From a checkpoint of a small image embedding model.
Training: 7800 steps, held-out accuracy 37%.
Rows from block 6, named by matrix and row number. Rows with one number belong to one attention dimension. Each number is 128 + 32 x the weight over its row's rms, rounded and kept within 0 to 255. All counts start at 0. Numbers have three digits each. After the name is the row's rms in percent of the matrix's.
# q: attention query, key and value (stacked) (model.blocks.6.attn.qkv.weight, 576x192, the q third), inputs 0-95
# k: attention query, key and value (stacked) (model.blocks.6.attn.qkv.weight, 576x192, the k third), inputs 0-95
q.123 107:137183140117128114176102167140095122160127144159110172155102131139126085160111147067155086140148174143222138071155078152100158138142118159133103142138143120124150141116135152186152096170140175151160077135041125116172088193113128122103097161134124198126091119189109114134121145140146126083
q.124 110:153128121159203102137100139154150096125140134072096106141091120125141158117148127152119144090172075136168171102134147112168122159127111123130090065169061166120126155085106108117068160137093117115107102151129089077105145129139113125116134217114109108116079144043124124127095128094188179134
q.125 107:063043207101102095169105129154157148098066116159117131160109102095094151176178172142176135096160139115096127104123096150174121179078105134138104105139153117085131129109151144135112147117161167131119142126161114103125073139127099094165119136138222114097164097160144149152122138154116130109
q.126 092:129175115153122154167112187109172102110095164125147153100128120107093117098167167144095136158075169128123144162162089114148118157113070164041131111075141122123128136142142141169169123103153121183099100111131107135124198101108127139072134083099109079063158217103078101193175120120092121151
q.127 097:140190132110102213152127096147127102123144126097146089155083143105124138136122196126126103127129079093059106147134183140110161128132135168112092054107111085077157165160153148057133128100089106123161100073124091136103167126113138183137045161084143132160173074143095161087103117105143172121
q.128 099:108162097115094139118108166069139156079167132138118189127088123101084187120160096150092093130143153128102153101102130107099184116123106135111136081107157128161178111181133137087130148134089171142147092079083126161133167119093199094146076112152103166130100113105121165066090092143154132170
q.129 101:129127099128122133095142106095107144142136153126130142100115109144166097155067187116158128084111193123134124099189123108177127155100075154161126139122160139062122119179147185167078152067179061122156142202104166153109170112133067144138183121091174140081103177083170124052151083153100140103
q.130 099:115141099121130109163159119117128061098092097148139119117169129123163151131115098147091124110109102164104117114107105152109156162075114187143134059081137134134144131100151197118185140087168095154112096115175166127174124131110150130179084133160099117147107181141163174165161174125183097087
q.131 101:117146131157122165136132126188150141125119081091117120110099138125108090150054080111120160161084222126110129111123141083151127094103119098122163113103105121148105138095114181105150116109068169132084055104165172114097074149093130152110071087123098088137171154113155127074186155132143055087
q.132 109:108073140151119130077146057121172142107153109101158133161114153129146124150117082142131094142158157085119114125144120110182089151126131050116173143128145108074114150164118153207211173167154140123039109135112093145128164119165140181091117086101117070138078115200141179069141159068185160165
q.133 101:146111121110096174104166132122179135079132154098092143116105110139132160118138156125103126122117087134136061064099160172097063148112170097136109110124161151078148148137110111125149114195177132094095073084139150079168100092090123128118096108143136167092157137134051158131097103191107136116
q.134 106:136126096125093087089109176098112115135086100138153102079121143133146075142167101179103082127093051166197152156175110153120158149113064138120163113071105160137084204177124113115141122113127147031137119135136146111130116132109103118142118115114100155085137151102138166189208160157114110123
q.135 101:133152121152103188104086112145060146127043123200151080090083152133175155112110149170112128109134154109147103195105096089147071190157147125083070161153125156175092178108129157086177065097119092126075058140151138117115142064079109167130134159109091168079111088199182097157136097133140122163
q.136 098:100116104094102073042144167120156138199097150160107156145108159100183122111133115131080106124102109107083133119109121115091163109160113183123077110084128120099137112203118141115075127108172073153101117075091150144145078128126071148116132140069104138155155165106085198133206106144109170172
q.137 094:133103165128105188151156093143162139198168114173135130122050134122179097142173084157127106147166154124097131116127155161095124098145052132125101117190107124133161131139038148137140122156086117168098173140163173148133158141154111191112170126074152134101129172141135185134154145127084129129
q.138 102:085160120139155124140144106148111218146124138137127125154147170166169139151196128142140138117091131071097165125110097151076126141138133146146125100147139102096135111142172108113166124153131114097135140118111153153154139090146113131124189099191118157146117151088110092154170179148094180083
q.139 097:198145125160120104131166100127135110105135135137103140129119144172108089146120096130098095158151106178102151147110094163061173183138147052098138116050119118131099135122112115152184128113101103094141140150197156125125137099140148175130088154159109144100168159106202116143096131097131095161
q.140 101:121098130079147151135124098129104174081085164085154154129136139116181169118101125141125089140091140138103118003125125158118199156077150144107149122101118098157176116115214070120154159097160094104140098125089116105116100086129100165083110109140132143119121085079161141123133113182099113122
q.141 105:037136098140116156148158137102146133070149116143103155159067104090103115146096184146170164129127149155100128165126141180145095127181146051147102143050117159147090089168147083094127100160132127121136160119186090119160131082155132083067122165123117060137125121111129082124115094142163143123
q.142 102:108088116128089124128165150118165172121115134134143229091131150128050149121119129101081143177153126181134109156121136067166174112134117163082097163144118075161122144135127100133118183123093083120126134135160198089177088113149176133086083092180099155110124160140139043111166133183123118148
q.143 091:128091097118156079100131140157212136122097119104166161115117124168129144129069104140206122103107157113108107147142142160128098086113205121128144160130121077099141118158120138081093154179164123151188170150130100158135143124130121101122167138075174114124139119137102072151130145202061141070
q.144 097:114173132069157122130105141105116071159158079172135072064102166153122100138098137087157143102133141132088097134142077165127188147122136189123122135199104163064162166140123115066090125068154122068157158091083095135145090118150070143099065151110090159189134164141115143075079174205121208124
q.145 099:065112179188119112119082155131132064104100141200119168120119133095095143114112100128128172110106082054143151204182153196113115117091166085110090128110158192139140094116145128112150181130132122135093054074164111120160170100139148125139082091111114072136134119148148121070115176148133130119
q.146 108:100137098092093152127117103091190085070107085140126097117176102097079149159138149179190103132046152082199108149136120102121089166157153110166075174119081138092107134162192119131131110154116160162162159124168166109108150109050148170112114123100094144157087100116173144118088156122147115213
q.147 095:196181155159108085138075134123161179138143111115168101148151168133151132123136123185102098077161114139090175142105170129095181112190103152220099128131138142099083080107110102111107098138176157168124137141098110148118121162138166084111148081118125158152149088083182080111163072127186160098
q.148 103:155149093144098139147097154104099156132114121050166110123074104129096197147161145171156057113171093097147102136187123091121113144101131113099149139115146122197100068131165129040106120130112111074108134113111117169133063106226115152131138119148144135130099147125144115137161141114153162111
q.149 101:150149095080127096156114148124089172170119129138145153100182125189165134119133123155120152116107149147173151109131136121110121099109160128105091144140103175084141095161111148190135140126160177144151134113153143173155141104192122169174130072106179135117073120075160148198157085108080174167
q.150 101:068087072096105098153087096102092105113143099114187126077128116157101155117133161119153129078107194136121122064148176155132096076078115186164116097147087135124116173127119107134161143125091053120140123199119133163169186125159201117123121103118052084154150128152111118127094114093130152186
q.151 098:123135139108136112134142079120145200091069134139126096098073104126121081189160133084090105098130139101156179118089140157142117118114134189118115122106164000073146107152119109098131142097098163172139145137091111061091100167082120131121166101120073097171156124196111124148077087142073097135
q.152 095:129070077074139089171058131160087093105137102108177088115102151121177157140160099157106109171125117137144132129144119168134139102120138126152080102166107106128143088184112130106178100092091145109064091136096059124120099113155165097104150073092149078129129135156101081093121196116088146102
q.153 101:136144117119090164167141195131118138122160121157133077163109106176046138090142096131057138114081162126171114187131141116063145080106108121111123161155131141112098130171110173140083128119101152173104135123125099142097138150138102159098098088200145141146129138105102156166159150055154115125
q.154 101:125116184093103166131127174121145045069133178120146212131067108102102108151087085099127116104165150088168133116126142111107096167119078096155073080092112221105079188089087100126109151123110105157103135121139131090126146098078128080143136123176143144127105157084159097151101122093115216130
q.155 100:129129089105051131066192141152174145116143165130135119128098175108160185188105107105108086144080153130122168125097089150142130153036148124178100112131184163127180098085127138103124131148187127122121162103169099078123112121134043137157092170128138090115125105133151141129154163153131116093
q.156 095:128090116102091144114171137116117113135141119090118106127141125068111109119119174089083132101155191142114167100069132061102119090134169105189080148163106160111180143130142136095129157108113062077188147132122115091139102106134164140137105156143105122117125114166164133138121095135090119164
q.157 100:140164135121126130105088144157144100162124124096173117109082080108148148177117138151065110172111127131161148176124082112161104082107101083131139136077147150045095161082148104119100100141139127163118143116140176155190080156133151143092150142152148118120118125137129151129044047124128144116
q.158 092:112166167074148124144136144121146126141111072130119110126152051085140125083113097146160161124139117149116174117069162112117157143219196103158097151106167094146093126156125139118167117121192115116137155121195091115120122146171156118157154119129181121146114144117092137098107115122038150170
q.159 101:143169133146132082124149167167148036098148144115130159137135081142164101086157147141086106203107104139170198133096186151112132127121106091134074142169134194089200138149077095143087152137131163107122136121113136083146199146109154080165105140104153138099105118186143118153083110176167097123
q.160 095:191147139138160089096120140135158112216111125136092094075181144103211103122112143139175156066158102131142149097144125126078166156115165141096128117155127130107136161181126161155124162107129163113164117082129139126162184153160177138167144104175145121144155087159247102142119068126146141140
q.161 099:103085133108174117099111113133140167113166154088195158119143127125168119111081104114123180150142155074195062192131156143123078163156146135119090118152107133120153184155135127109071158115104136148118172102125146111088134178099103139179121137086109141116063166128177162141134096104141173117
q.162 092:136149110147092118107159101120148078144136143078136140110090125095154179132203040122110104024167129087155140107103167132076075080139154160082126164077126129196113135100142125174107095098159163157155139120078104091111154140073132179122163107116113149151093161088115143128126086079161122190
q.163 099:130135105099110093070108165180123083142093147088161084129104161191088180178127149113115123139165149158110184033144133125139117103118143085156140102106120120184166140158170219178145143185107127124148162152033137134141193105166127100136094098140150124126121140106110132154162155173043130114
q.164 098:155125116133146111109144123113147136112065151092095093133108148131127079066177115115070153165170114151078166091154134095121127128123108168171157107122121094159151082120166144117158128124109063190116122080092229133164150165179080170125082193095110148091104131076180041167165121076121165157
q.165 099:076117121141180092134152137146129100135092090113097105094106096164087185212129147208144084098110168079122162119139136120152099182112098089099110167076198148113081062113078105123115128099092178077090105080125119101097096085138140138087160121179102152120154170111119145174156107138138106149
q.166 105:173114095188117160122117103097148106140199133151121106088118102098059143142099116132164110114104086162115137124134131137160183156163143188133099083180146104130126138093132105176222114060090152098119128099160182118177124113085144160141102214170163129083152143113126102144131101083161123136
q.167 096:082128179198155186187083142164124162126084114175130108133099111097125110111194171146078159050145096129144098153195121120198124114117040111165170194115110154123163110156129143074119089146085154131109105110121102115133100131108066122169127189110086159114120087166112122152144154153130133085
q.168 095:111168136159151156144144089040143097108129171128078151106119165105122116115157162120140137186162034072126168170146134134134115124115163115112134090115105169111122078153068106088094114088133122083169172112115087126082107136174127067157114113112080095151122134047105088161149167093098125144
q.169 098:119116107167151192113114112178146131184110162075087099112125093113099119100105180084136140160132119150166094125129159080066091085136077137126049117100126094074172120148098121090158084121116131151104092156094111126053170132146119079157125129121113120094104148144126132153144139157124130185
q.170 093:114158175143112125107139130100088103151117146128165153172099174095135119115129155103149171160146069142102095189105109146133161117119138144081145146131129090135148079162121113086112101131156111144179134129159152132147177173179114098100124084138108072149110168039127153125155103164110125081
q.171 093:123159102144159154085167116103150143141148115054144137173059153129117130131174074151132084113119093145143179108091150073128101154156135144129128129105165135140149107108098129112127096153145137081159160136155177074126144174121131140137106089123169160092164179095090167173146136146142138116
q.172 107:108091118084122191060155141080141117152119146102128099141127173174193165077121107124143107141151176173154154173095126111128149129184142108132063165111112133139097139144123113163123109095043168118132147154126142120136164109120087152082091166165091151149127124133141087108077091167175082130
q.173 108:134156114054107130158133157120158165159170144147082107166113113104067073188138147132142094086148199132074156160124202166100120108088126136153116129061099148120119087120170146176202066180045121158093160133135144147124165108133124157084132141147135113111088158086075118154167154142146144104
q.174 095:148161127112164144104107119097143140171171115111124125180112114124078098085145134097120072131167149155126129132061132120042120117149103132146148160115156120100153150168098139065128181117127154177147150117122190105087164060127111154117138118155156126148160120161141134089104155096095082160
q.175 100:132108100135139078098121160096064123168130122076152070149135142132147133150134075143081121122109126157120125104096154175140128110136081138119157132072153116113197111141141198119114126116136167133139117138149127136141113086134118088092149150112062120158141153045136100059121129070146120126
q.176 099:129138144099089090172112122069118096104103116165156204137126151137124086128141123137062119133143111091174094095135113109065081162126137146113116096154177143114085106110163136098175170129155123146143130125050113126167149176153089151135118093111171058143150203134100152163136146099086079123
q.177 102:115169117147100136115167109115180111163154120176150117142078108131138100135056153184072154129102145153119142117119147186160153150127159182163131110178093086116090144137124111047079045153108172138079174076111119070141162123129123034113071158101126177128112099104133167169153064150132109163
q.178 096:115164145090060160153126104134127110137097136133092083150132144129088113098227130156111130071108102146074150088072166108195201142152114109118139147160163229163121027147147128108171095100096116123119091123099110101117094119087095122121152152088103134151097126147117124107106115115118131184
q.179 103:157095179104111135075145116079153134168163119111174176053109163160098134138110169109101123129184094111103083134096075121118141093111174124108075127204179094100085088094154075151127176146133137153117149069101116166159166124072076073140143161119125098107142158169132115115161135156142079150
q.180 097:105144139086103147168083103130048148127177125134111129124184121133143115134113098034142147123095180100104124142149119143082065178127129176141121129111109127142146138098131157127062082187133136157071104117151125160112156113136101129075117143141131111145132161148063127123100107114166147115
q.181 097:069167157126130069142162146103132142174097181150092121156074118133169145087099158123138137182081100105081048119147119101163178169166085103148172136173146191132171092101097119186206132113104083184130147114144145156164152156127164133088067117147092129078133134145156157142128131118144109082
q.182 092:136129096086173136162126137136150132121084134131171100105092094066160119129128167081154123104150129044146146135132157102128166145185078090117062161074119109141102146132134156151091135148110125085129129160112097112116141078088092127169181164139132149087110077152191133060196058097098117039
q.183 088:144128132201141130172086126128154161095082078129164170128154129136152168129127137015148096101145135119102085119122107124111112221050160142143151130141143124129116082117168160094146131109128142124184168105120167115127118123067168096095150184086127182092115171143160114176128073134140124117
q.184 102:234162144094145118157194138118094160126055240150123156093157081115132221173131111116170099135142126141106164117164099144137122167153178103126116100172173106162116149108130107151075135122165083111188114145106177147152097129097139147120163135122100149108107071105161127146155146114176124089
q.185 105:127125105167107101118040123080162112105159107175179064128142123094100135050099115158148149081138131137111126128128189078138114140116123185069135140152177090143134151110097112136162146097151132161130108103129123118158178120137148114112112134149205072163089110100155144108116161109131159119
q.186 095:145062176145146182157098122104178161125096147090115133162044082136106157122217114124133136174149138165136175094121110174121144149147114181138140114131205122145147160135149172082144072185162163120094096107170156131146119139156121172153108123134102091094079087082163142136080113136136150113
q.187 104:090116134131173129127164109094086146091190112160151098136206115129113108112140168197176163106166039124113162183131107112154133109124178163118139100123076128113134136114170148105148104122110160169145112102107133105136102179114095130130177163213132175123099171141107179072127190154083093126
q.188 103:139175103103083095119119103187131181142134103141153072191151122138139112172140034072169119112141170177123140150134098103033117160119131108106069132158102171130163153159091137127071129190023108060156164130110134131156141118114147142092156139103168109134149175125147166127048099165128168131
q.189 099:124132078159120121088083108096157125150060137124191119117153077163129095162139093162129159070168127141143143075103110202132160128132088061087096123158119152129149156113182127081117134148110152140106158158159067089095096082126205080090079110151127117098154140141070095113088130126147135138
q.190 093:129181080186102107108115175134125149118172094151157085093170114135131177158083169153151145111169129119130102169053142103114127167119166052150150111210066188172112108102179130129156127104123126151143144112130099104133156137121152133140119132114074089056091183143152160178123122096123145136
k.123 114:105096175108124125092021149141083119117146163115162203079140136096114129125080086085170057218141142126109135155136086107106152121131138100145143124148109161092093122149162156113169149117132151135115123112183125140146149091089125145172109137134077146100084143127153111148122159071211105168
k.124 117:150158076150095127119176163144115100137139130083183099089185104185106124143080144100164144156138137077132070102121129137184110150134160081142130149137147123075091094105100180146112079192166095099116137064109107117155167139116152118087074143099135138082156147121118100107128082181171105073
k.125 103:141210147085146141097177122184155153161153158189145076108117159142197142099129112149147131103132129112124197126143159133143116146155111116142118121138099154073122140143105068112143143100113114085123119106085129139072134095135142064105099124119032116154141159166124191138160132144162129092
k.126 097:101098120123145116123095142095121137139154031132157133112095130168144077111170186120168112123189105177123083107133121109113111126189107097132090126128116118111151159139131183092184119135172104095200144177123118151157086130139136122154115079229165141107171119109124124144180151092124182108
k.127 103:104105156058159136109137106191136077090136117040125161174198116094082159103080080142169153180137115148132146120159088118148064110145143124105099167151133129155096169122138049104114157113113129118050152104126122089093085117142064107080129114128079147158144143140146152099119072177108125088
k.128 088:094167178149112120129165130069130152166106138139119072162113140179125080082154158135145174145139105172126145168139140069131119203128107116167151175163177100170134119137174141132158103135140093137072155169110051070202140067070053142153147141149139105173139111107090108192133153119140110134
k.129 097:115086046095099149180146099160172158132120131098173086127078064084150067143144118159092138117153164142165146114092132176168143120136143126178103122169125185166090087070099163104095189140153123106143132100127097127157128119085109142175128135081102075109132167161090152174128138062113106176
k.130 092:162174191130171146138158137143087172136071095161105167085139130155157112110102156077116128076122136166128159110088104104118189061134047102134116092181121117078088110117166091130106130126125152124154132148079084062099142131151097143105151219113130128103085112081183157108142134134127076177
k.131 100:198067167171122137109066103035081121136163100152060156060097109088105117059127134118087138090135175122112097187077127170105178093091120072101115142189122142120166106125111147150139114137109072111123104202125141112136069088159083082080123103087164128162145093146129055132152162164148156113
k.132 106:155102140125127124193148079104044119094138135126068116074060070139169083120043117124133120049090147144147166125114098103131127137058142107140140163100155154127148100148151118103141148143101116113152159089119174118140177147068136135031119161157080159113121174111129101110134145159154118090
k.133 097:133197108124120101106108040119104127152108109098117150162144138152141049143144089162132148106151130150152157099176107096141087089140114188135152068103130152130106153157126110154115056072151147141127114150074135154176132113060151170071104088117133118163117099129161120046117131146119171116
k.134 098:092119166126157140144153102148204127118109128150174123194065161114124166150152096125160155146116108049113077108111119139113161118077182115133113068213123141095089064118098136095181152113111064111055090095181120107113144131115122142122157135116119079164084166124160169117094141144123054139
k.135 091:189135160067154097130126141154169115137140147097124135109131124115134139181153115151190059183097110145146125081150119159141136097052125173082181151160107113093141062148148212123097098090092126132111099087150113149082120096126171096168123151122107108186071141121065123161115122144158128172
k.136 099:165173090157166119101129156199144138132098130096182111168134104149200111167142105135089185063151167154086088153134127154164091088126114183147137120085143112110090142132168135099146143148110097129116122154159120075104131144152183085183147157121104141152130039127132104149070155122083149133
k.137 090:128197134126148081074174125134115226101094142163159089169140164134170158122114121180061079135149135066147145165042135105186157147121145050137135162146163171158118127136175144060125177176122101176126123150093151100080166090086153107162086133130090156165150139132104139147120074089131133101
k.138 100:131111128094116154145140084139110043106075118201202090148146066195161130142096161115127124133102115101126113095111091162161161067142101113080155151120114100106128107113124114070168106100154156140129148139118140109113133129109093131183153179146110092135122047096173141153120028144165160181
k.139 091:159132168153107113103122095113108164128088075056064079138172141141149166143098099097202169118153089027181118145116137093101130131091104133087179106158104044197111061147178114139145136126110166141115150098177107081122086149115102093157106100104145106120109124111047130090147119156175128110
k.140 095:085146161101155114206128157132148081144139095115141115106147151151103062139186138151098157129127139132161129106128105106155112117134153079145125184185076120143090163134075185154074104143134181168148166109118103059105108148129118148112164191114130121116130163096114134196108172105149205143
k.141 099:148183191121123142143092092138151122128119145124134104149162133133119114091119083108119150110163151124188122159101148047120105086187132164112145185111131109121148126128144204151127145122144120073136162102159162158102106169124102127117181119140168133160146129164174141056144072174094130119
k.142 092:104113057114139081116131135125128113102184146150181067164096186138139119060131138169183139138149130108113144153132136154083070177179108123092140135168130117100101128108086170119089110106139151183161143158112157138075183155087109179159165115127174101129101077129082179071132171116094133136
k.143 092:144158156104137112160110076096098145102111135122143145169153112166169168161148120136073111123109109145054163134092145103142135129109122085080097131063151200143089120148099076164173130118136130128141155101172152161083104152121096139077127152096104162090192170112135157124111101132153149125
k.144 094:086102111172073129126222157143181170131163125188115136149105084106116077141193070121094136142088162192129110183167130128185164109162152123181097116068098063100112094098135100125150104124110101151077082164114092146128106127118165128138111131150179190109131112084147089190099073149120141118
k.145 094:166152167149159127128161079144071154200144104129111115117101146125158140094162144077156123139138136142153098091189170147131115098161144079143152145118116124077093181131112164099146150064093134147165118159208124142121128136139118135139182146173087148136176116126093038166162123116157118144
k.146 102:129073094154130133100082085136139146163085150156116148096092141179165091143145081071109121102081112104159098136154169160191160103191130163134180145135173123088180177151162107147158111181102138129138097073054096153176140128156087112109103162149129134168137105076083181130183145145089138160
k.147 091:039090130124147119166123162129125124149082092092078175075139104137123183170077178163085158134100131162134108180154131164110109109112168129121117193083107075135201148130098145137143122092116131075116122101133086093164141180123135152150039151116191149103167105164112122152113143188083119198
k.148 096:100106085165133137145066107128138101118114138152123080176093163109116152127136170106127128141171087118105154085121194103080120121156130119116159127161102131080109127126100174162095162154122179134122147105132129090059153104113154106144106124191155116102151079153142067074135110175123139093
k.149 095:096085150137113165161137135092127107101110101078112097174127127119106125136183100142080107130166097103151125176161095164079183131135090117206178107158109132108124102113133109160118153069138150120128154152148159125149134109121126126129067157173121085152180103107084177132122123083126104065
k.150 096:146142151149142129122120149216142210139085148081133128138111094114144104164145080095110150156088172100178082111200102151148186140222107080065160152124164187105130166110114128122066111101164081113167169100148145093074139086166117143115139140139155146121088105142156157166104130175131073133
k.151 090:168172110111146159137141188118101136140136146164160153127175119083127123141111150166142149200129178153119127151104107147144096126078154090127177148106106177160156218060143098147121060093159118132028146125126074166126081095113125168145125145114158119109095138082100151114181117175073135121
k.152 089:141095159122122101069097110066117144121128167121136182119139146136091136137124115163076144060137100169159148126108196134099116192121159096067179148100120175110071151116116064132125073118099121128166084117120164124111109134139095142123158201147066177152140067103183085138077124123072184147
k.153 101:072117194233071179163104106159091084113076128151109077095111143170136146111066107146162090088082218148098096091159116163122127131139062084134137094108144092151225082142129119100089093129170128059124125100104179117152106086134128149114107143143131084086118115117109105132051112141083094144
k.154 101:111105173180081079131131083101055183179136110131138117147147132123136112107106137138216128097153162153171137148115101107070140154149155143136193153149145103113119114163132100129147108112107165123092115059154098159116079122104180138154178156174131092142149193100075128109174126107101097175
k.155 098:144154147175184112154118116094129101124149124127133125083145160118129077148104065122136153139195092203144096112124179101133152060152147127159156106062150132162081072191109137110105127143084125178140104129144112161079151111095154190163141075069071126089135189111166080161122187140123155098
k.156 094:126074172061136089143098123136122114103105143153104094176154089186143226103158156164175121148086154153168147165130122149172108163098111193135105131154175106141091113147102055215092111115135176164124144131166103108155110105081132165159133170063123171109127139100117110103137157128111160121
k.157 097:090154122127146160151145152142091119069125141137167127052157160127097093142157109095115144108121160179097100126106219091109128128183184117137113150157097117171158123108133122150145164116111135174127182080161077130170064125126129133134096059124203096146093143129120128153202121171155105179
k.158 089:133161125137140125125162085104133079162125107112153173181162123142125129115087090159053093122104110192159097175174178083141020082129117170120071114157153108083110134182166119148142094124125140152137142123123115079158119148124101187192114171124127161154143085129114145163107111063107112147
k.159 099:115132178093138121101135048117125202145125086149161109078138193098121158141064155102183075053106139163097114147132161111134149163163184132171138121139152147165090061098092096119182119101121094146105109164122110152166130136088138172102139185135117071100125133098165108113111144120092132074
k.160 097:132103173130133145159194173202083164081156098065134126194077067098112098176141159131113062172096114145129133154091091142081134139136155160212099069197097173133116126125088147154115157144153145107091104119062115079108104140113139161137116117109175157072112120085103143181119110089148157110
k.161 091:153144123115084118115117148137134159097088171113135088131116076151075144151151134116138112107156078201143098187092168164185115081144169138126178146117131163127111095152109140137175080147119202077118147110088060187130107111127163112117151178093115099145109163134081089157130114119092161113
k.162 089:085113124171138113147071076157160164148118149111062100155095110097132078114079162089220137147111140169171188134171130166136177103157053053158118128124138090107152105145106113182096118105169076055119159117151107166104137084158137130116146159143136077114118133108066143095134133128133066074
k.163 092:142172170139174169155104138111141105145117107169163123153194127116143092103093196116174107098136122125173100130148194100092132106102114096150085121095093111104105113097094100126153188140134162121168123155180191130123190099113163109148160078120103106109104105129145147143090140046127170101
k.164 089:080168071077066115200131102155094166188085091169116094098128166110128155165129131102178151116155114119115098122065132121126130145086123072128167159159113167104137116121102112161128158156114133174152122127138088133114122132155168105130135132122113144148088142161040138156097162116104133158
k.165 096:193097150156095098116110124092096139137098115152130131130150120134160066103105156170065135159127162138091164130150181142125134085135174170157102139204119152165146207165126106117129129084129076148096102178133145144092146070095130164101098131119139124069095077194145078125129095168174093174
k.166 099:080103131135164130145120129135187154128069072160056144140147086153133159140175109133163113127134128149128177127099109128121110175106097141086133136094124110205107149182145174116056142134088160119141118109135154128173096122142096097111115076096139173110092138045147156096078127157085130108
k.167 086:139184118168068066140153094080161131153135136110176128144107133151136143138118183089121144182147152073120096094121124095139065121106149129107118135119072127130146179051149156127153109148144099141100143104142155136164131157194163115083133115126079171166144182117156142051188074138079091130
k.168 085:069069131159095142121120117147073083150174125148118090147122165125069088112107148150107136125115061091099122156141128139129152205167128130214167139169105116104165098164102169101121138132037135143162146156113130221077092110139200117116079178088086134177116102175164079146145142159106104107
k.169 098:173169113104069124178178089098188189085127176128140093126162152058150136143128149103124131144146120157099153158187099163152104149118075166133114142105113119167124116130167107127139148137111179131109099100100144095180110122108198136130106180155138156158140123124129119099107062134165159087
k.170 091:127143089131109125145137146105177125075150105131084143105066135111122172178155086091150155099147099082094133167143163099167083164166124134100157079123124131087060136118162116118160193119108113145134168143150104145095141159145117185221178072100140078162142110169172095144099151171154104147
k.171 087:096085172134119126158051095147192087166120147170065104161150113101119121090094129096123129129133043115138171125097107147130128029133094149149120120187127133177074108176171116100148126156103134165136140153116111149146142099115146170123180177154132124152106098079159178085096121132124094113
k.172 099:113109139171134115174121122151103181132165149100069113174136122052141174143088156103157145139098100119116150101106172132168140144092130148078149115122127107140107072127071187156130138145136104115156113178149155118133049139086152142184119135085222131158105103120151067135136150165056140157
k.173 097:139186128122168136123099122121127089088067199192127123139073190129117181117114108136113149158125154072210160130118139097140155130159069150126111105170138087158168115144114150129097195085154149102133090140106136072206141127143127095099105122106141168126146171168204123128155090111128113089
k.174 089:116114136104099142145120143148110111189105142170099168164126145111137122126118094195125150116092230159082139144130129114113084086134158140105208085135175121149107075127161069110160120088102078140093124110090088109162077157128088098156122148113162142112089120154125122167151090081143193083
k.175 094:109124141129075184120118120174140117124122154159068179122134102079159115140148131152152141099143142129120106197176112111135171093146101126211088177184078151180101107132109128130137148169110097077153128093054087124108043114107097176144147138138161114158140125151162113209141140143137114164
k.176 097:158105144173168177157112141137155146136132095105100113159062157178139166112188139109137118084090147079144131170141148105161098132116060098110170105113072128079098131092177029160073110120095149116147114115185130192169181100099140096159072140160138085121151117161090146082119142128136114111
k.177 096:109174134060146160136147155152136149089114105192119112204128115141099137155148107085078135145118043108096123194108107114137110092146075126129131125109145106149173115084145189178128136086088112069124089088062096147101171142169115155104156120158155124117151138095137067104125160155100129113
k.178 096:095094173130099047134116039114100059132155137130109124130163037077100182158109115182110163194094158140149086103141093098139140153097078159124073174124136128138151134095121129148114164101078138095146127130161134108141121118163030112117124178136097104122120129093136131136099144134063132116
k.179 102:140160082149170118112142113167125091076182176118106109138138162154101120112148107160112115178089153124174103073065119164087075136111115125134157095071115101130124072149130145135151152156134129106204118167186132144122113108111114151205061082086172137091128119162133114117064137148143146128
k.180 089:118145141112091131159212128148132139106135122108159139137146105127085182106169193090122105089159146159191129066130124174120146134130097134116146080209099116131131129137078141186108076111161222103162095145094137125133177135117143129149098123155126145125084101140142151130137138183143113087
k.181 096:120158085076086086148152161112144099101175087146119141177147114094091152082124126080122121159186134138124138130125125103152114081135152161146130146137129119107191179149133070068154164130108144117149178118134117131085095123103110056136139085070109122090145115168157171092134133135094144191
k.182 096:128117133153128097109054153133197181108121123083126130107109099035138114093234101161164086180098187150167105128148101171143071113106184165089129115120173155186151121129159199141194143089153111104082083097178113107157144165112170081164162156125135128149143145088133074189109115091102092145
k.183 091:113156136088080130123150057125120121129137168102145092097123136143101108182176138154152174177144124151177099100117118136145137135148104105127181095157118080146102210115059093174160154148136146123085115213136112122091046080145101155138055135143103130085071121168124137141114128180099172106
k.184 093:092057098171109157137101069169158106138151054124174115120146103144165090096124136141100162099100075111184095113132135119118139133140120137153100086091159161115130153137095147071087154114107194177117077160099096141067086159126119104155139104104134064117128124114041112079133176074143161093
k.185 100:176105133133111173145154125108144138150083106144142225107091122107114153203111146106132157163148059180131147137140066109121080170097109122118146124147113141146126118173115138124107112143113112094098085132129126112135102103112140182141158091171111190088130143144086147118102211096107090161
k.186 088:149164158083165100158103088186115140138138125151132141136117119113114126078114114105081165120100120151123100148167174165127075119098169105158143069111066112094106126135150159161144135087152131150118133132117179157122154109074079131140115151171140092124097178154085091102148160095105097132
k.187 105:110103127106116121148132141080187099149085106194096194154125164084126063091164152106129085178067088081145131094058110142101106121112120130100156122114165123202120144110152143153173110136094122144179100181110093125132089145134177124134073117127079125188149102102182076118151112113165060171
k.188 102:154093114126160106105156138162052143118149181103157097140119132116108138160093149146114185112132172086171151114117135156154198143164142160182144137125166080130122113122126097177104092150176118148075124131143115155113111052135127173164123173175030125090085150118176086106124080037133171088
k.189 098:144154110138137113091145108124126145154167172107130186123134115132087090129149153144144115103065123109139048123127193095103097156126110174156144149112151097126183145136107130181166100058161117135116078126113180135126150093147045136179156174100067129093089154102178101120106128099160150113
k.190 091:123125157106156159143122135153147132085076182085115151161091150113120107177180162114115087163096061161104112109100094078164149192073129236128147087065142116077085203121096121167165127159107094183123151167122154136136137103103119213117137147083150111161112122130139117170104068157138136139